config.toml
model = "contrastive audio-text model"
dataset = "synthesized solo parts of chorales (CocoChorales)"
train_examples = 39062
noise_aug = 0.002
n_mels = 64
hop_length = 320
input = "log_mel"
spec_augment = false
win_length = 512
tokenizer = "word"
vocab_size = 56
loss = "softmax"
embed_dim = 128
encoder_arch = "convnext"
encoder_isotropic = false
encoder_norm = "layernorm"
encoder_activation = "relu"
encoder_mlp_ratio = 3
encoder_layer_scale_init = 0.1
encoder_inner_norm = false
encoder_patch_size = [4, 4]
encoder_conv_stem = true
encoder_depths = [5, 5, 5]
encoder_widths = [96, 192, 384]
encoder_kernel_size = 3
text_encoder_causal = false
text_encoder_width = 256
text_encoder_layers = 7
text_encoder_norm = "layernorm"
text_encoder_norm_position = "pre"
text_encoder_activation = "quick_gelu"
text_encoder_mlp_ratio = 2
text_encoder_head_dim = 32
text_encoder_fused_qkv = false
text_encoder_bias = "none"
text_encoder_qk_norm = false
text_encoder_parallel_block = false
text_encoder_inner_norm = false
text_encoder_positions = "learned"
init = "torch_default"
residual_init = "none"
optimizer = "cautious_adamw"
lr = 0.0016
beta1 = 0.95
beta2 = 0.98
eps = 1e-10
grad_clip = 0.5
steps = 11400
batch_size = 512
epochs = 149.4
lr_schedule = "linear"
final_lr_fraction = 0.01
warmup_steps = 570
weight_decay = 0.2
Rows from block 8 of the audio encoder, named by matrix and row number. Rows with one number belong to one neuron. Each number is 128 + 32 x the weight over its row's rms, rounded and kept within 0 to 255. All counts start at 0. After the name is the row's rms in percent of the matrix's.
# fc1: MLP up (encoder.blocks.8.mlp.fc1.weight, 576x192), inputs 64-127
# fc2: MLP down (encoder.blocks.8.mlp.fc2.weight, 192x576, transposed), outputs 64-127
fc1.150 078 [112 107 161 147 122 119 151  78 102 173 168 140 169  81 128 142 184 163  70 179 187 111 111 115  91 174  78 104 116 138 161 107 159 136 129 114 157  79 120 133 109 120  92 215  94 146 113 126 159 212 103 156 123 105 111 113 137 109 134  56 154  76 106 122]
fc2.150 088 [ 93 145  99 134  96 110 129 150 124 166 132 124 157  81 211 151  84 125 142 152 141  96  95 139 191 129 113 162  93  84 154 158  33  95 154  74 107  88 123 109 138 163 148  90 149 107 118 117 139 151 108 138 161 115 168 218 171 157 127  91 165  84 100 129]
fc1.151 081 [103 135 244 151 153 127 152 101 135  77 110 153 169 133 146  87 152 187 162 145 146 103 146 100 104 148 123  80 114 123 157 142 174 229  53 151 119 177 136 132 165 169 120 167 120 130 156 168 142 137 174 140 140 120 115  43 117 118  95 104 101 120 124 145]
fc2.151 094 [149 141  99 152  95 173 107 111 100 148 126 106 164 151 105 122 159 108 153 143 104 146  96 116  99 167 128 133 103  77 165 138 150 101 167 120 109 106 151 143 156 126 157  60 124 127 116 118 133 114 145 111 101  75 103 172 105 125 131  75 196 130 135  88]
fc1.152 112 [112 131 135  82 180 124 174 145 169 174 106 247 100 121 217  91 155 132 204  71  60 101 148 139 140 132 132 159 109 139 120 133  89  90 132 126 174 124 131 159 159 132 125 151 147 136 151 145 124 145 116 101  38 152 161 152 133 111 124 109 121 141 150 131]
fc2.152 101 [117 157 126 145 143 134 105 119 120 134  92 139 146  71  85 126 151 117 137 104 135 131 125 126  75 138 149 118 152 119  96 130  65  68 122 131 114 110 149 107 150 102 120 159  71 114 100 121 106 153 153 127 108 144 123 115 114 118 127 115 132 148 131  84]
fc1.153 116 [136 147 223 137  77 153 147 152 149 109 185 165 146 138 131 184 135 129  30 146 114 113  98  59 115 144 143 167 193 113 128 121 141 131 103  94 129 126 105 150 103 186 110 124 123 149 139 140 121 110 190  94 111 127 139  82 143 155  92 146 110 136 149 169]
fc2.153 125 [101  82 153 141 161 105 183 149  80 115 116 163 161 138 109 205 144 144  37 169  71 156  71 136 141  70 114  70 102 123  87 144  82 165 103 123 105 166  90 172  86 136 163 109 139 170 149 133  94 174 112 157  92 110 118 118 130 138 124 167 157  72 156 182]
fc1.154 092 [153 122 100 107 174 129 183 159 123 140 123 140 109 177 127 136 163 124  68 110 150 102  99 124 138 125  57 127 104 120 122 126 119 150 109 111 112 123 154 175 108 110 109 173 110 134  79 120 148 187 180 104 170 104 125 156 100 127  94 127 107 139 122 119]
fc2.154 069 [155 141 134 137 137 119 173 114 151 138 120 193 163 143 100  96  77 160  69 119  99 129  89 138 117 132  95  55 122  79 113 132 171 101 104 144 140 128 167 178 167 116 105  92 149 148 148 129 127 137 119 114 107 117  77 112  68 114 147 144 150 121 142 133]
fc1.155 088 [149 188 140 137 114 168 120  95 120 183 107 134 119 136  79 126 136 122 152 144  53 103 101 113 123 147 162 113 189 116  57 162 130 144 145 137 129 130 123  55 137 127 104  76 111 144  26  70 116  72 165 112 130 147 156 147  92 136 151 128  62 103 136 139]
fc2.155 074 [152 120 144 144 114 115 103 153  82 149 118 114 139 106 133 144 139 141 109 125 160 114  75 140 134 121 138  92 111 127 126 169  88  90 128 114  84 119 108 106 127 185 156 166 115 149 133 144 146 139 110 139 101 117 111  99 161 149 159 122 180 122  81 141]
fc1.156 113 [100  91 156 144  86 137  88 174 165  98  78 143 172 100 117 160  93 134 106 139 163  76 114 132 131 154 145  93 164 148 117 122 183 107 147 139 151 137 109 131 112 117 123 211 141 144 100 172 177 112 115 135  88 101 120 150 157 117 146  52 123 129 131 112]
fc2.156 119 [ 98 142  82 201 107 142 178 128 121 133 105 170 116 134 117 116 114 112  85 169 138 154 132 123  95 140  70  86 140 183 112 131  90 141 129  86 136 151 112 157  60  90 113  84 135 148 160  91 143  84 162 123 158 173 125  93 126 155 124 175 130 107 147 148]
fc1.157 093 [136  92 123 159  98 135 200  77 157 170 171 102 134 108 138 180 112 137  71 153 106 115 187 120 129 224  94  66 112 132 145 119 129 152 125 119 163 146 105 101 119 138 121 133  91 170 123  98 151 197  96  83 124 128 129  96 170  64 183  87 154 104 120 116]
fc2.157 094 [ 99 138 115 148 106 190 138 147 122 172 127 217 148 110 159 167 149 126 123 105 210 110 104 121 150  83  88 117 124 109 116 166  66  90 106 113 115 145  94 141 122 144 160  52 158 149 105 118  73 178 123 142 116 134 158 136 129 175 148 110 133 137  98 138]
fc1.158 087 [153 122 139 150 127 106  99 172 115 151 131 157 136 148 151 134 113 145 141 161 100  70  98 114 125 114 147 117 195 119  80 224 134  91 145 126 157 123  93  83 164 126  90 114  88 180  93  93 123  71 144 123 147 128 120 174 115 133 159 120  45  97 134 125]
fc2.158 069 [141 130 158 122 124 127 114 162 111 161 121 128 145 115 158 121 147 117 146  92 190 147  80 148 181  88 141 104 161 121 141 175 119 116 115 123  99 144  98  80 112 158 179 181 119 123 121 132 122  97 135 124 121 113 130  99 115 133 152 112 153 137 115 147]
fc1.159 103 [130 146  72 135 128  81 168 150 117 236 110 142 104  83 133 134 123 112 110 168 168 139  87 120 108  75 123 149 134 127 116 142 126  82 149 202  95 109  86 173  71 106 107 165 132 113  93 103 128 117 141 140 133 215 131 222  93 107 149 138 122  90  90  90]
fc2.159 105 [ 73 180  71 164  76 128 148 157 137 193  92 119 135 123  83 110 140 112 148 171 135 137 135 130  99 105 109 136 108 145 107 148 126 108 177 112 101  90 132 125 137 113 171 128 132 152  76 130 150  93 164  68  91 145 115 132  86 177 120  74 194 155 127  21]
fc1.160 108 [123 158 142  87 172 145 194 118 163 103 137 108 159 144 114 136  88 151 136 145  85 120  70 134 149 124 116 159  99 138 111 114 169  99 134  97 111 148 155 185 133  98 134 196 121 155 131 136 110 133 127 166  87 151 147 145 149 159  88  97  97 127 123 122]
fc2.160 117 [179  76 142 198 100 168 120 115 133 136 118 184 121 144 115 128  79 162  95  76 105 118  69 123 150 144 126  64 115 115 108 127 139 134  93 107 130 160 147 123 127 111 133  93 105 173 139 133 118 147  97 176 109 143 127 110 112 106 174 145 141 120 151 132]
fc1.161 081 [138 148 136 132 162 129 137 220  84 109 178 121 121 151  88 166 134 136 138 131 120 117 153 167 165 144 156 129 145 153 121 218 183 134 156 159 173 176 147 192 123 152 113 154 106 141 108 155 158 150  93 116 127 115 149 103 114 181 140 123  79 136  61 108]
fc2.161 096 [154 129 143 100 147  97 138 102 174  84 135 108 139 164 193 137 175 148 130 114 114 128 163 109  78 119 131 196 176  77 201  87 142 140 136 166 168 172 144 138 155  78 128 140 145  73  71 127  95  98 133 138 164 124 215 165 112  82 122 178  75 152 151 124]
fc1.162 107 [191 150 154 189 145 100 142 149 190 120 118 201 156 127 141 152 167 169  99 139 164 134 131  87 112 102 113 142 108  55 105 148 162  95 123 177 176 147 125 141 125  97 120 118 125 140 138 169 162 159 124 115  89 214  79  70  92 113 134 145  91 133 172 158]
fc2.162 111 [186 122  73 133  88 164  68  81 108 134 157 131 123 180 138 150 110 132  67 108  54 157  70 118  89 173 139 162 123  84 160 116 184  86 129 141 109  85 169 131 178 124  93 106 104 148 148  98  80 163 162 202 114 122  74 166  55  99  74 148 113 158 119  97]
fc1.163 087 [116 135 151 153 115 159 150 140 106 117  89 114 145 144  77  60  97 138 153 136 120 155 155  63 138 117 107  97 175  71  51 131 118 115  43 136 127 155 148  75 134 137 123 138 132 122 153 157 168  98 147 131 162 148 115 166 159 105 141 179 115 115 189 130]
fc2.163 093 [162 116 120 141 171 128 128  96 203 117 119 123 125 133 194 144 150  94 127 161  84 133 134 115 151 158 122 133 161 131 175  96 157 109 137 106 170 173 122 123 146 155 115 153 104 112 103 157 128 105 143 161 202 102 215 143 102 111  65 171  67  44 172 157]
fc1.164 112 [177 123  87 128 144 120 147 167 146 150 114  84 143 108 172 151 117 149  95 181 127 167  84 107 126 106 143  83 138 108 133 136  90 128 151 123 129 106 123 139 139 113 124 147 116 127 147 137 134 107 109 124  44 149  53 127 149 118 115  81 115 105 129 141]
fc2.164 123 [146  76 174 136 151 186  59 110 111 126  81 173  80 123 113 128 158 122  62 175 211 128  87 161 139  96 132  67 147 102 186 130 186 179 131 124 149 134 126 142  89 108  92 128 140 212 164 120 144 148 129 146 116 168  87  80 103 121 140 132 112  93 104 120]
fc1.165 084 [134 157  99 106 105 125 128 130 140 206 165 121 122 102 119 135 110 131 157 135  99  82 111 135 156 126 123 147 150 148  74 158 116  82 121 132 131 119 156 134  74 132  99 112 110 151  54 102 135  63 116 127 125 112 121 142 118 126 172 127  85 100 130  92]
fc2.165 073 [137 140  68 177  86 118  90 134 110 153 135 129 108 133 130 117 165 120 135 144 172 152  89 121 106 139 120 122 109  77 139 149  93  64 126 128 102  81 150 112 121 128 154  97 125 139  85 141 166 116 144 103 106 116 131 175 129 131 145  97 146 151 101  77]
fc1.166 088 [109 107  89 132  75  89 129 133 102 210 170 129 125  66 119  95 106 128 158 129 145 141 140 137 113 107  61  77 121 113 103 148 147 124 123 162 175  79 128  99 182 142 120 108 135 162 127 113 141 110 112 149 145 148 111 190 120  82 147  95 161  86 155  79]
fc2.166 088 [156 101 149 130  98  70 134 126 121 138 119 120 112 166 180 160  84 133 119  54  56 162 103 157 139 168 143  76  71 173  93 130 100 186 113 114 114 104 112 171 128 128 144 136 122 126 160 117 177 156  93 193 109 150  99 136 133  69 152 163 157 116 131 107]
fc1.167 083 [118 145 193 156 145 127 139  67 116 185 143 173 124  75 143 107 133 176  85 143 156  93 165 123  79 174  94  74 107 109 147 116 130 153 129 122 209 121 120 136 158 112 134 179 103 162 119 146 147 225 104 152 112 142 141 114 154  48 141 116 152  77 137 101]
fc2.167 094 [139 156 116 117 117 124  85 153 107 158 114 152 183 114 186 159 111 126 103 173 173  91 102 143 162 122  85 151 102  91 181 165  33  59 149  80 101  99 115 156 160 149 149  77 134 114 131 131 144 172 127 134 135 136 158 196 146 171 155  80 130  88  86  87]
fc1.168 098 [103  88 116 135 142 102 112 149 207 143  93  92 135 146 160 127 154 121 179 170 161 106 123 121 116 128 142 124 144 143 106 126 117 157 147 166 172 114 148  79 136 118 136 176 100 138 141 123 114  95 136  90 129  95 163 155  91  69 176  83 137  49 129 155]
fc2.168 119 [117 101 124 168 154 126 147  98 164 100 112  87 121 129 124  90 177 124 124 207  96 130 147 107  68 165 146 114 205 177 172  88 156 112 134 117 197 176 133 119 121  97 120 116 106 126 135 137 106  90 156 169 195 125 113 112 102  75 109 147  88  87 163 113]
fc1.169 106 [127  97 168 208 139 155 179 143 136 129 181 146 129 134 137 118 115  87 149 154 133 181 140  84 130 141 115 140 217 135 117 118  98 118  86 143 195 104 137 118  99  81 124 105 134 165 121  94 141 166 101 173 139 155  98  86  86 130 195 105  88  95 118 112]
fc2.169 104 [107 128 155 133 120  90 121 141 117 110 146  53 143  92  98 126  86 153 110 153  97  73 187 138 169 182 157 128 166 172 108 123 112 152 142 125 109 104 156 130 135 134 102 165  86 137 113 147 155 107 117 113 181 100 113  62 153 147  98 125 148 127 129 187]
fc1.170 094 [167 124  87 103 191 154 251 134 135 127 104 156 136 145  97 159 138  72 138 115 200 148 124 106 139 100  54 143 117 133 124 100  95 113 141 138  86 149  75 165 178 111 116 193 147 141 134 138 159 150 139 161 134 130 112 148 111 110 101 131 121 138 159 114]
fc2.170 093 [162 181  98 149 116 121 126 153 118 189  85 164 118  54 155 189  53 148 101 107  83 158 127 126 147 153  88 107  97 153  79 150  97 145 121  87 112  56 123 151 102 122 143 105  68 159 129 120 148 194 124 180 132 169 143 149 117 152  98  96 161 144 106  70]
fc1.171 106 [179  63 124 119 142 149 120 129 122 169 208 139 146 129 132 110 106 156 139 122 176 131 105 115 140  52 113 138 185 145 131 140 154  71 138  97 163  98 137 175 170 107  87 162 119 189 122 132 158  89 110 156 109 185 101 198 136 128 149  87  90  98 165 129]
fc2.171 091 [118 141 153 119 140 170 108 147 114 128 153 129 171 125 151 144 155 132 156 139 162 103 137 121 175 112 108 118 102 121 105 157  62 122 116 108 101 166 117  90  97 142 159 128 127 113 151  95 147  57 171  95  99 115 115 128 133 132 121  80 136 118 153 106]
fc1.172 117 [132 145 174 168 123 121 141 148 163 139  97 255 155 132 184 155 169 135 140  76 104  72 192 103 105 136  73 146 112  88  83 138 114 144 135 139 141 161 152 104  99 140  85 102 148  94 146 160 165 107 148 152  92 142 125 135 101  95 125 124 119 127  97 158]
fc2.172 119 [146 136 120 151  94 163 120 105 148 143 158 172 145 130 104 125 157 147 103  56 141 114 105 141  76 127 136 143 164 119 185 117  72  94 128 151 115 152 164 131 175  73 109 122 188 110 118 117  84 144 118 131 106 182 125 111  76 145 159 153  97 155 120 110]
fc1.173 096 [132 166 154 145 128 195 139 120 203 115  98 131 110 118 121 137 145 168  60 165 181 148 132 102 108 124 137 138 145 125 127 108  67 138 130 148 139 138 135  80 101 131 116 108  86 140 115 113 138 154 139 140 119 126 161 151 135  87 144 190 102  71 118 155]
fc2.173 089 [113 158 124 134 166 145 178 116 123  83 162 160 205 173 104 126 185 122 109 157 104 131 120 121 110  95 155 157 155 118 148 117 155 123 105 134 131 201 135  90 125 103 186  59 140  95 103 143 109  97 143 117 122  52 127 197 133 104 111  87 129 146 150 151]
fc1.174 098 [122 133 134 142 142 162 118 121 174 136  96 214 121 110 134 119 128 122 140 205 133 145 168 140 127 107 118 144 132 143 120 127 109 135 167 169 141 120 104 163 134 119 135 102  96 123 110 114 132  81 112 164 134 129 180 105 120 118 147 101 118 101  55 116]
fc2.174 127 [109 148  98  85 176 109 177  84 177  62 157 146 142 194  98 112 158 124 148 143  84 125 178  81  69 109 159 147 113 178 137  91 142 107 154 179 190 157 133 128 178  96 136 123 159  70 151 122  78  91 176  92 122 118  94 117 128  87 121 148  99 127 172 123]
fc1.175 083 [153 144 122 106  97 131 133  94 127 181 161 133 111 148 113 104 121 144 141 136 109 112  84 135 156  79 131 129 188 152 101 163 127 105 119 120 159 143 114 149 121 126  85 137 122 126  69  94 133  76 123 123 114 127 119 182  85 159 105 165  85 107 119 129]
fc2.175 069 [130 117 106 143 106 151 110 135  97 120 149 136 124 123 136 120 135 146 130 119 203 105  77 132 142 118 131 114 117  94 127 151  80 113 120 127  99 133 138 119 131 142 164 117 137 145 120 134 141 106 119 102 101 130 135  98 149 140 189 107 159 147 110 101]
fc1.176 091 [170 129 155 154 131 137 166 125 163 103 129 156 133 122  75 176 181 128  37 140 176  95  97 101 107 122  84 125 134 103 120 118  94 127 119 129 108 130 141 107 109  94 119 171 120 144 144 143 139 195 182 196 154 121  94  77 170 118 128 138 141 127 167 145]
fc2.176 094 [148 121 132 137 112 142 152 153  90 164 118 174 136 109  96 176  36 137  81 131  36 134  78 175 178 121 105  91  91 136  77 148  60 136 113 108  84  97 118 203  96 160 122  86 123 167 146 121 158 204 101 163 115 125 153 160 128 145 140 139 182 116 112 146]
fc1.177 113 [159 161 155 144 104 109 139 101 152 168 128 141 142 111 185  55 138 132 107 125 148 141 134 106 124 128  70 142 179  78  82  90  45 108 110 121  87 105 111  50 136 134  91  92 127 114 103  80 123 111 123 150 168 146  64 136 140  91 133 135 141 127  90 152]
fc2.177 091 [114 106 102 112 142 135 171 107 169 162 140 132 103 163 197 148 135 114 136 113 138 145 119 100 164 120 140 146 120 171 181 118 110  84 121 113 157 172 128 107 209 147 138 134 111  76  88 156  78 117 121 155 171 147 222 141 156 127  96 149  64 133 123 124]
fc1.178 098 [138 146 109 134 148 131 237 174 101 117 182 117 124  90 120 152 120 103  93 151 167 126 136 112 147 121  62 110 126 121 162 108 137 129 121 132 110 123 137 171 107 167 109 167 129 133 132 158 173 153 132 105 112 127 150 198 114 124 133 131 114  82 140 107]
fc2.178 081 [181 173 125 114 136 129 182 103 152 134 146 141 156 137 113  79  65 109 104 115 120 153 136 125 134 108 116 134 158 169  97 140 142  86 132 140 138 132 153 104 160 131 121 111  80  99 143 121  83 117 151 135 152 116 104  92  98 132 103 164 145 146 128 151]
fc1.179 109 [101 155 147 126 122 128 109  79 172 123 159 146 192  98 112 163 212 129 133 173 124 189 149 100  56 153 126 149 119 125 152 118  90 119 146 140 128  62  98 156 128 128 127 171  83 140 101  57 124 118 166 137 115 156 104 135 106  80 122  55 136  97 106  94]
fc2.179 100 [107 119  91 129 125  45 128 125 126 135 156 142 119 194 198 157 160 152  83 131 179 130 119 111 144  75 101 178  94  85 158 129  95  77 129 147 158 158 112 137 178 131 125  96 189 101 162 131 123 160 129 130 140 138 154 186 152 136 173 203  93  79 117 125]
fc1.180 113 [153 141 134 138 112 105 128 125 143 125 167 160 138 103 142  62 145 124 127 138 178 155 160  57 138 111 104 136 187  86  45 102  83 137 103 138  84 104 116  48 160 134 108 116  92 123 115 105 139 104 117 156 185 155  60 137 149  75 107 145 130 125  86 114]
fc2.180 109 [147  87 103 114 139 133 116 103 172 159 128 107 107 151 246 145 136 137 137 142 127 147 102 112 136 157 117 143 113 157 205 118 140  93 138 104 158 164 124 128 197 154 114 137 117  92  86 133 116 103 128 194 174 140 239 150 136 117 100 154  66 111 125 117]
fc1.181 124 [146 172 230 142 123 164 140 126 134 114 190 151 147 107  97 114 143  87 117 117  92 120  87  88 102 153 127 172 220 132 160 111 144 126 103  87 128  84 119 138  88  84 110 137 144 135 136 115 180 155 150 140 148 153 140  76  93 175 146 110 139 107 143 148]
fc2.181 124 [126  87 213 115 160 124 163 123 118  79 104 115 181  95 130 207 115 148  74 148  95 121 131 134 177 106 150  87 140 109  81 151 101 170 132  92 119 151 106 123  98 140 160 132 106 138 176 143  89 155  81 171 124 114 125  39 155 126 109 133 158  73 127 203]
fc1.182 112 [178 122  81 137  87 133 137 167 158 119  97 143 132 121 104 106  92 197 153 166  86  88  75 102  95 109 174 176 119 146  98 175 126 123  49 146 138 159 107 144  87 150 114 164 134 156 142 101  98 133 168 120 121 136 141 170 139 160 141 126 132 138 158  92]
fc2.182 128 [130 124 156 116 152 171 202 147 182 111 148 116 158  78 119 147  99 156 146 132 168  85 115 118 143 119 124 135 116  99  99 171 114 171  76  78 105 166 100 101 133 178 104 103  94  96  92 138  89 117  95 118 166 108 103  99 138 123 181  93 152 172 160 144]
fc1.183 091 [133 157 149 169 147 145 135  99 141 167 119 209 177 137 128 152 124  73 140 144  98 158 158 121 113 170 123 122 209 103 107 116 114 106 113 138 184 126 122 111 132  96 127 106 142 182  56  51 148  85  90 149 161 188 134  99 111 134 192  61  83 106 174 149]
fc2.183 092 [146 138 170 150 141  73 125 152 100 137 136  56 165 114 121 125 112 166 114 142  95 102 214 150 183 168 159 106 167 164 113 140 112 119 136 128  99 115 153  96 119  94 127 162  80 136 116 142 159  83 133 140 134  91 103  66 127 148  80 128 166 103 129 175]
fc1.184 096 [ 93  70 151 152 154 107 141 123 118 174 179 156 165  95  93 144 160 118 145 154 167 130 162 111  87 136 150 115 162 138  98 151 164 131 107 150 159 147 131 112 176 132 120 189 118 174 139 153 150 144 160 130 125 131 102 143 130 104 189  89 117 105 135 154]
fc2.184 096 [191 162  94 171 113  95 127 123 118 186 110 119  90 135 180 100 132 104 116 190 205 129 129  86  53 176  79 129 133 182 130  99 148  91 124 120 148 130 114 117 112  93 114  75  85 123 166  95 137 135 184 145 174 123 104 162 126 128 123 147 130 150 115 139]
fc1.185 124 [174 137 135 123 144 149 113 183 212 118 109 120 115 177 143 127 169 207  38 134 145  72  75 109 103 131 102 150 132  96  93 153 135 103 128 177 113 181 110 126  89  86 145 145 136 116  96 161 153 144 121 107  89 172 151  59  75 107 111 148 108 132 138 133]
fc2.185 137 [141  75 113 158  99 135 124 126 103 167 100 159  82 184 134 159  78 142  65 124  49 116 126 120 196 112 116 111  71 140  80 126 128 150 121 113 132 109 120 171  88 112 137 108 145 177 190 132 178 158 131 130  72 151 176 175 161 103 156 187 137  85 168 130]
fc1.186 113 [139  65 131 215 176 119 185 121 140 122 186 111 115  98 157 147 105 153  94 188 102  95 165 107 153 134 135 150 128  88  96 175 154 129 112 129 159 164 167 143  65 120 109 126  71 120 156 124  98 117 126  67 134 123 116 126 143 109 205  95 131 129  89 139]
fc2.186 099 [ 82  95 142 140 165 177 165 101 140 109  94 117 118 168 114 107 149 122 123 155 160 124 137 115 147 110 137  91 153 122 107 118 149 107 121 132 135 199  70 152 102 134 121  90 131 206 158 112 108 118 135 141 131  73 112  99 145  92 123 158 128  67 151 183]
fc1.187 100 [130 124 133 180 126 174 157 144 180 139 154 162 115 150 134 127 146 101 195 131  83 173 126 115 131 116 135 145 184 121  79 156 132 127 100 117 150 140  62 100  69 105  99 118 127 160 161  89 126 118 104 111  87 104  93  80 153 136 164  78  98 104 147 116]
fc2.187 105 [126 117 173 139 128  96 114 150  91  85 135  56 131  92 149 151 105 164 132 110 109 107 166 141 144 189 160 134 178 157 116 110 167  98 147 134  98 135 126 141 149 154 131 193  70 118 103 150 120 139 134 159 192  85  89  87 144  91 112 159 149  94 106 189]
fc1.188 101 [127 194 103 139 122 101 153 122 143 136  98 157 155 112 128  73 121 168 175 146 182 133 105  86 115 130 109 120 148 131  98 108  74 112 142 126 109 108 155  31 116  99 130 177  78 115 126  97 126 134 155 110 109 129 113 130 113 137 155 116 140  61 132 118]
fc2.188 100 [154 107 125  91 150  97  89  87 197  86 128 110 128 150 173 126 162 139 134  56 149 122 115 147 128 175 125 124 120 130 225 124 150 105 141 162 151 130 152 129 194 138  98 152 160  72 147 129 104 143 127 129  87 112 149 114 118 113 140 176 107  64 119 148]
fc1.189 112 [101 169 230 179 127 184 142 141 161 109 152 150 114 140  55 154 177  82  93 145 126 128 102  80  67 180 151 167 207 116 125 105 115 137  83 112 126  97 115 114  83 112  78 163 149 138 155 133 149 157 146  99 130 132 136  71 135 167 134 159 138 119 152 187]
fc2.189 109 [121 108 151 111 135  97 161 111 130  89 121 138 137 122 139 205 139 153  39 158  87 156 106 149 141  97 154 129 128 128  81 137  70 170 132 143 119 142  81 170  77 160 143 117 107 126 177 128  70 172 108 198 130 113 103  69 139 129 110 170 167  88 122 211]
fc1.190 098 [167 140 107  97 130  89 136 127 115 157  59 205 197  81 138 145 135 102 169 112 140 169 151 129 121 114  96 106 149 140 171 137 120 133 119 177 199 104 102 135 174 158 126 141 120 184 107  88 154 122 103 124 105 151 129 157 143  63 128 114 150  91 151 121]
fc2.190 105 [117 130 136 183 101 117 137 132 141 139 114 124 143  84 164 151  67 156 143  84 135 140 119 127 136 173  95 131 149 170 144 139  96 146 140  78 129 139 183 145 175  85 149 114  68 106  86  93 125 136  91 166 185 199 136 106  89 104 134 126 106 151 128 103]
fc1.191 104 [117 100 104 144 158 100  84 144 137 158 130 122 148 102 201  71 134 127 164 147 123 138 143 131  61 162 122  26 109 148 106 142 113 143 113 120 207 113 110 113 205 120 102  85 113 202 142 119  95 125  91 145 109 115 132 172 159 108 209 134 138  85 112  89]
fc2.191 093 [164  79 158 135 132 115 115 120 126 128 141 114 136 140 166 176 174 157  61 139 109 157  87 158 133 119 168 114 146 161 160 119 128 140 174 123 155 143  80 114 101 162 130 110 132 137 141 135 132 150 113 218 152  90 145 121 140  87 122 158 115  99 121 144]
fc1.192 101 [104 153 116 142 114 110 166 157 135 148  95 108 169 120 113  74 103 146 168 164 204  98 186  99 145 142 112  87 161 101  46 137 157 130  93 161 126 136  93  80  80 189 123 142 166 135 121 105 146 108 133 137 155 128 112 153 124 108 142  81  98 133 167 100]
fc2.192 092 [157 130 138 161 115 135 134 140 155 132 135 155 152 114 143  90 102 121 176 108 151 110 158 149 182 163  98 154 166 113 177 104 143 166 144  91 170 209 133 150  86  94 172 123 159 159 109 140 164  65 121  96 200 137 148 139 116 129 136 132  97  95 134 160]
fc1.193 113 [178 115 123 122 147 169 136 204 159  93 149 141 137  95 131 120 158 214 103 146 166 130  99  86 125 164  74 104 154 149 151  98 133  99  90 152 133 158 135  97  77  74 112 160 135 160  81 174 174 155 152 132  98 181 136  65 114 119 153 109 148 124 137 108]
fc2.193 123 [161 119 141 112 119 136 172 137 122 157 118 175  83 173 120 149  77 103 117  94  70 114 171 105 194 112 144 131  76 207  56 130 119 163 108 108 137 107  95 170  70  95 151 121 141 154 182 129 146 137 121  89  89 141 166 131 176 130 134 166 141 127 178 144]
fc1.194 112 [104 154 127 126 115 168 166 131 163 142 154 103 201 114 135 118 146 149 113 135  66 171 159 111 100 187 111 126 105 127 135 111 138 123 102 108 141 122  55 131 138 170 116 198  82 106 113 106 129 128 144 120  92 179 159 129 102 125 152  78 129 103  41 121]
fc2.194 109 [129 171 103 120 102  51  99 149 112 190 147 123  60 131 211 145 138 126  77 133 188 133 113 148 160  53 107 162 106 115 126 130  84  93 122 138 130  84 104 127 145 148 139 143 159 123 137 105 137 199 108 142 190 173 130 190 148 177 130 189 135 120 103 118]
fc1.195 094 [128 120 129 140 122 128 161 122  93 109 136 105 183 129 117  57 143 149 116  95  75 121  90 114  81 122  65 105 106 125 133 128 145 135  59 124 124  99 161 152 134 122 106 144 153 133 111  92 141 115 122 156 151 156 124 158 167 143 119 141 138 130 159 109]
fc2.195 101 [157 160 125  93 160  90 162  92 220  66 181 158 143 164 151 139 108 116 117 157  92 105 203  94 116 118 134 228 123 134 116 100 107 121 113 144 164 157 115 135 113  99 139 106 115  62 149 120  92 119 127 107 191 120 107 149 124  75 112 168 112 117 168 121]
fc1.196 098 [115 123 109 160 127  88 111 119 132 141 150 121 177  94 162 134 143 103  67 113 103 161 100  70  77 118 108 139  95 146 139 113  92  97 128 222 127  78 165 177 123 115 121 140 130 164 110 104 151 111 114 160 116 161 157 102 149 105 103  92 103 112 147 116]
fc2.196 116 [184 105 141 141 181 100 118  53 170  61 142 184  87 202 133 144 145 123  90 109 177 126 145  94  97 120 163 120 122 168 158  90 135 148  95 194 201 173 146 111 122  64  93 106 155 128 170 161 133 123 140 153 102 155  79 120 115  81 119 164 115 115 146 147]
fc1.197 099 [153 146 130 162 132 122 194 181 144 146 130 134  86 138 114 153  88 144 112 125  99 130 107  82 136  91 141 130 130 124 111 162 134 121 105 125 156 122 121 144 117 108 110 130 115 123 149 101 102 119 152 109 140 153  81 120 121 177 202 152 138 121 109 103]
fc2.197 095 [ 91 159 150  88 129 116 125 140 126 142 128  35 129 125 142 116 124 134  90 176 131  92 154 157 158 127 159 123 167 112 117 122 155 126 155 146 103 108 132 124 179 132 110 194  89 128 121 118 120 115 146 120 164 123  87  99  98 154  93 131 146 151 112 146]
fc1.198 076 [171 132 123 109 122 133 116  88 131 148 133 123 113 135 108  99 120 119 141 133  73 126 122 129 137 132 157 133 207 142  36 150 126 145 137 139 110 158 145  77 169 141 112  93 119 143  73  65 131  61 127 115 173 125 110 187  90 132 158 135  77 123  99 135]
fc2.198 062 [136 121 137 113 122 150 124 133  97 160 138 115 150 120 152 150 148 116 125 136 181 113  86 117 143 118 145  93  94 126 111 158  75  90 118 112 104 125 133 108 154 165 164 151 113 130 120 139 141 108 131 106  99 114 125  99 177 138 160 109 151 127 121 113]
fc1.199 100 [156  88 123 140  90  89 121 116 106 117 124 202 143 117 166 145 178 112 124 107  55 168  75 156 104 104  99  78 103 122 125 121 132 112  71 109 110  54 149 163 154  93 128 159 140 138 103  84 150 161 129  95 152 136  92 129 131 142 123  88 133 154 149 130]
fc2.199 141 [144 153 124  99 140 142 139  93 178  70 179 189 148 154  92 121 116 124 106 125 154 114 143 107 117  69 189 192 136  96 118 100 124 153 104 142 168 132 134 101  89  69 159  88 151 103 142 118  83 104 124 107 122 120  63 129 105  88 139 108 132 153 169 114]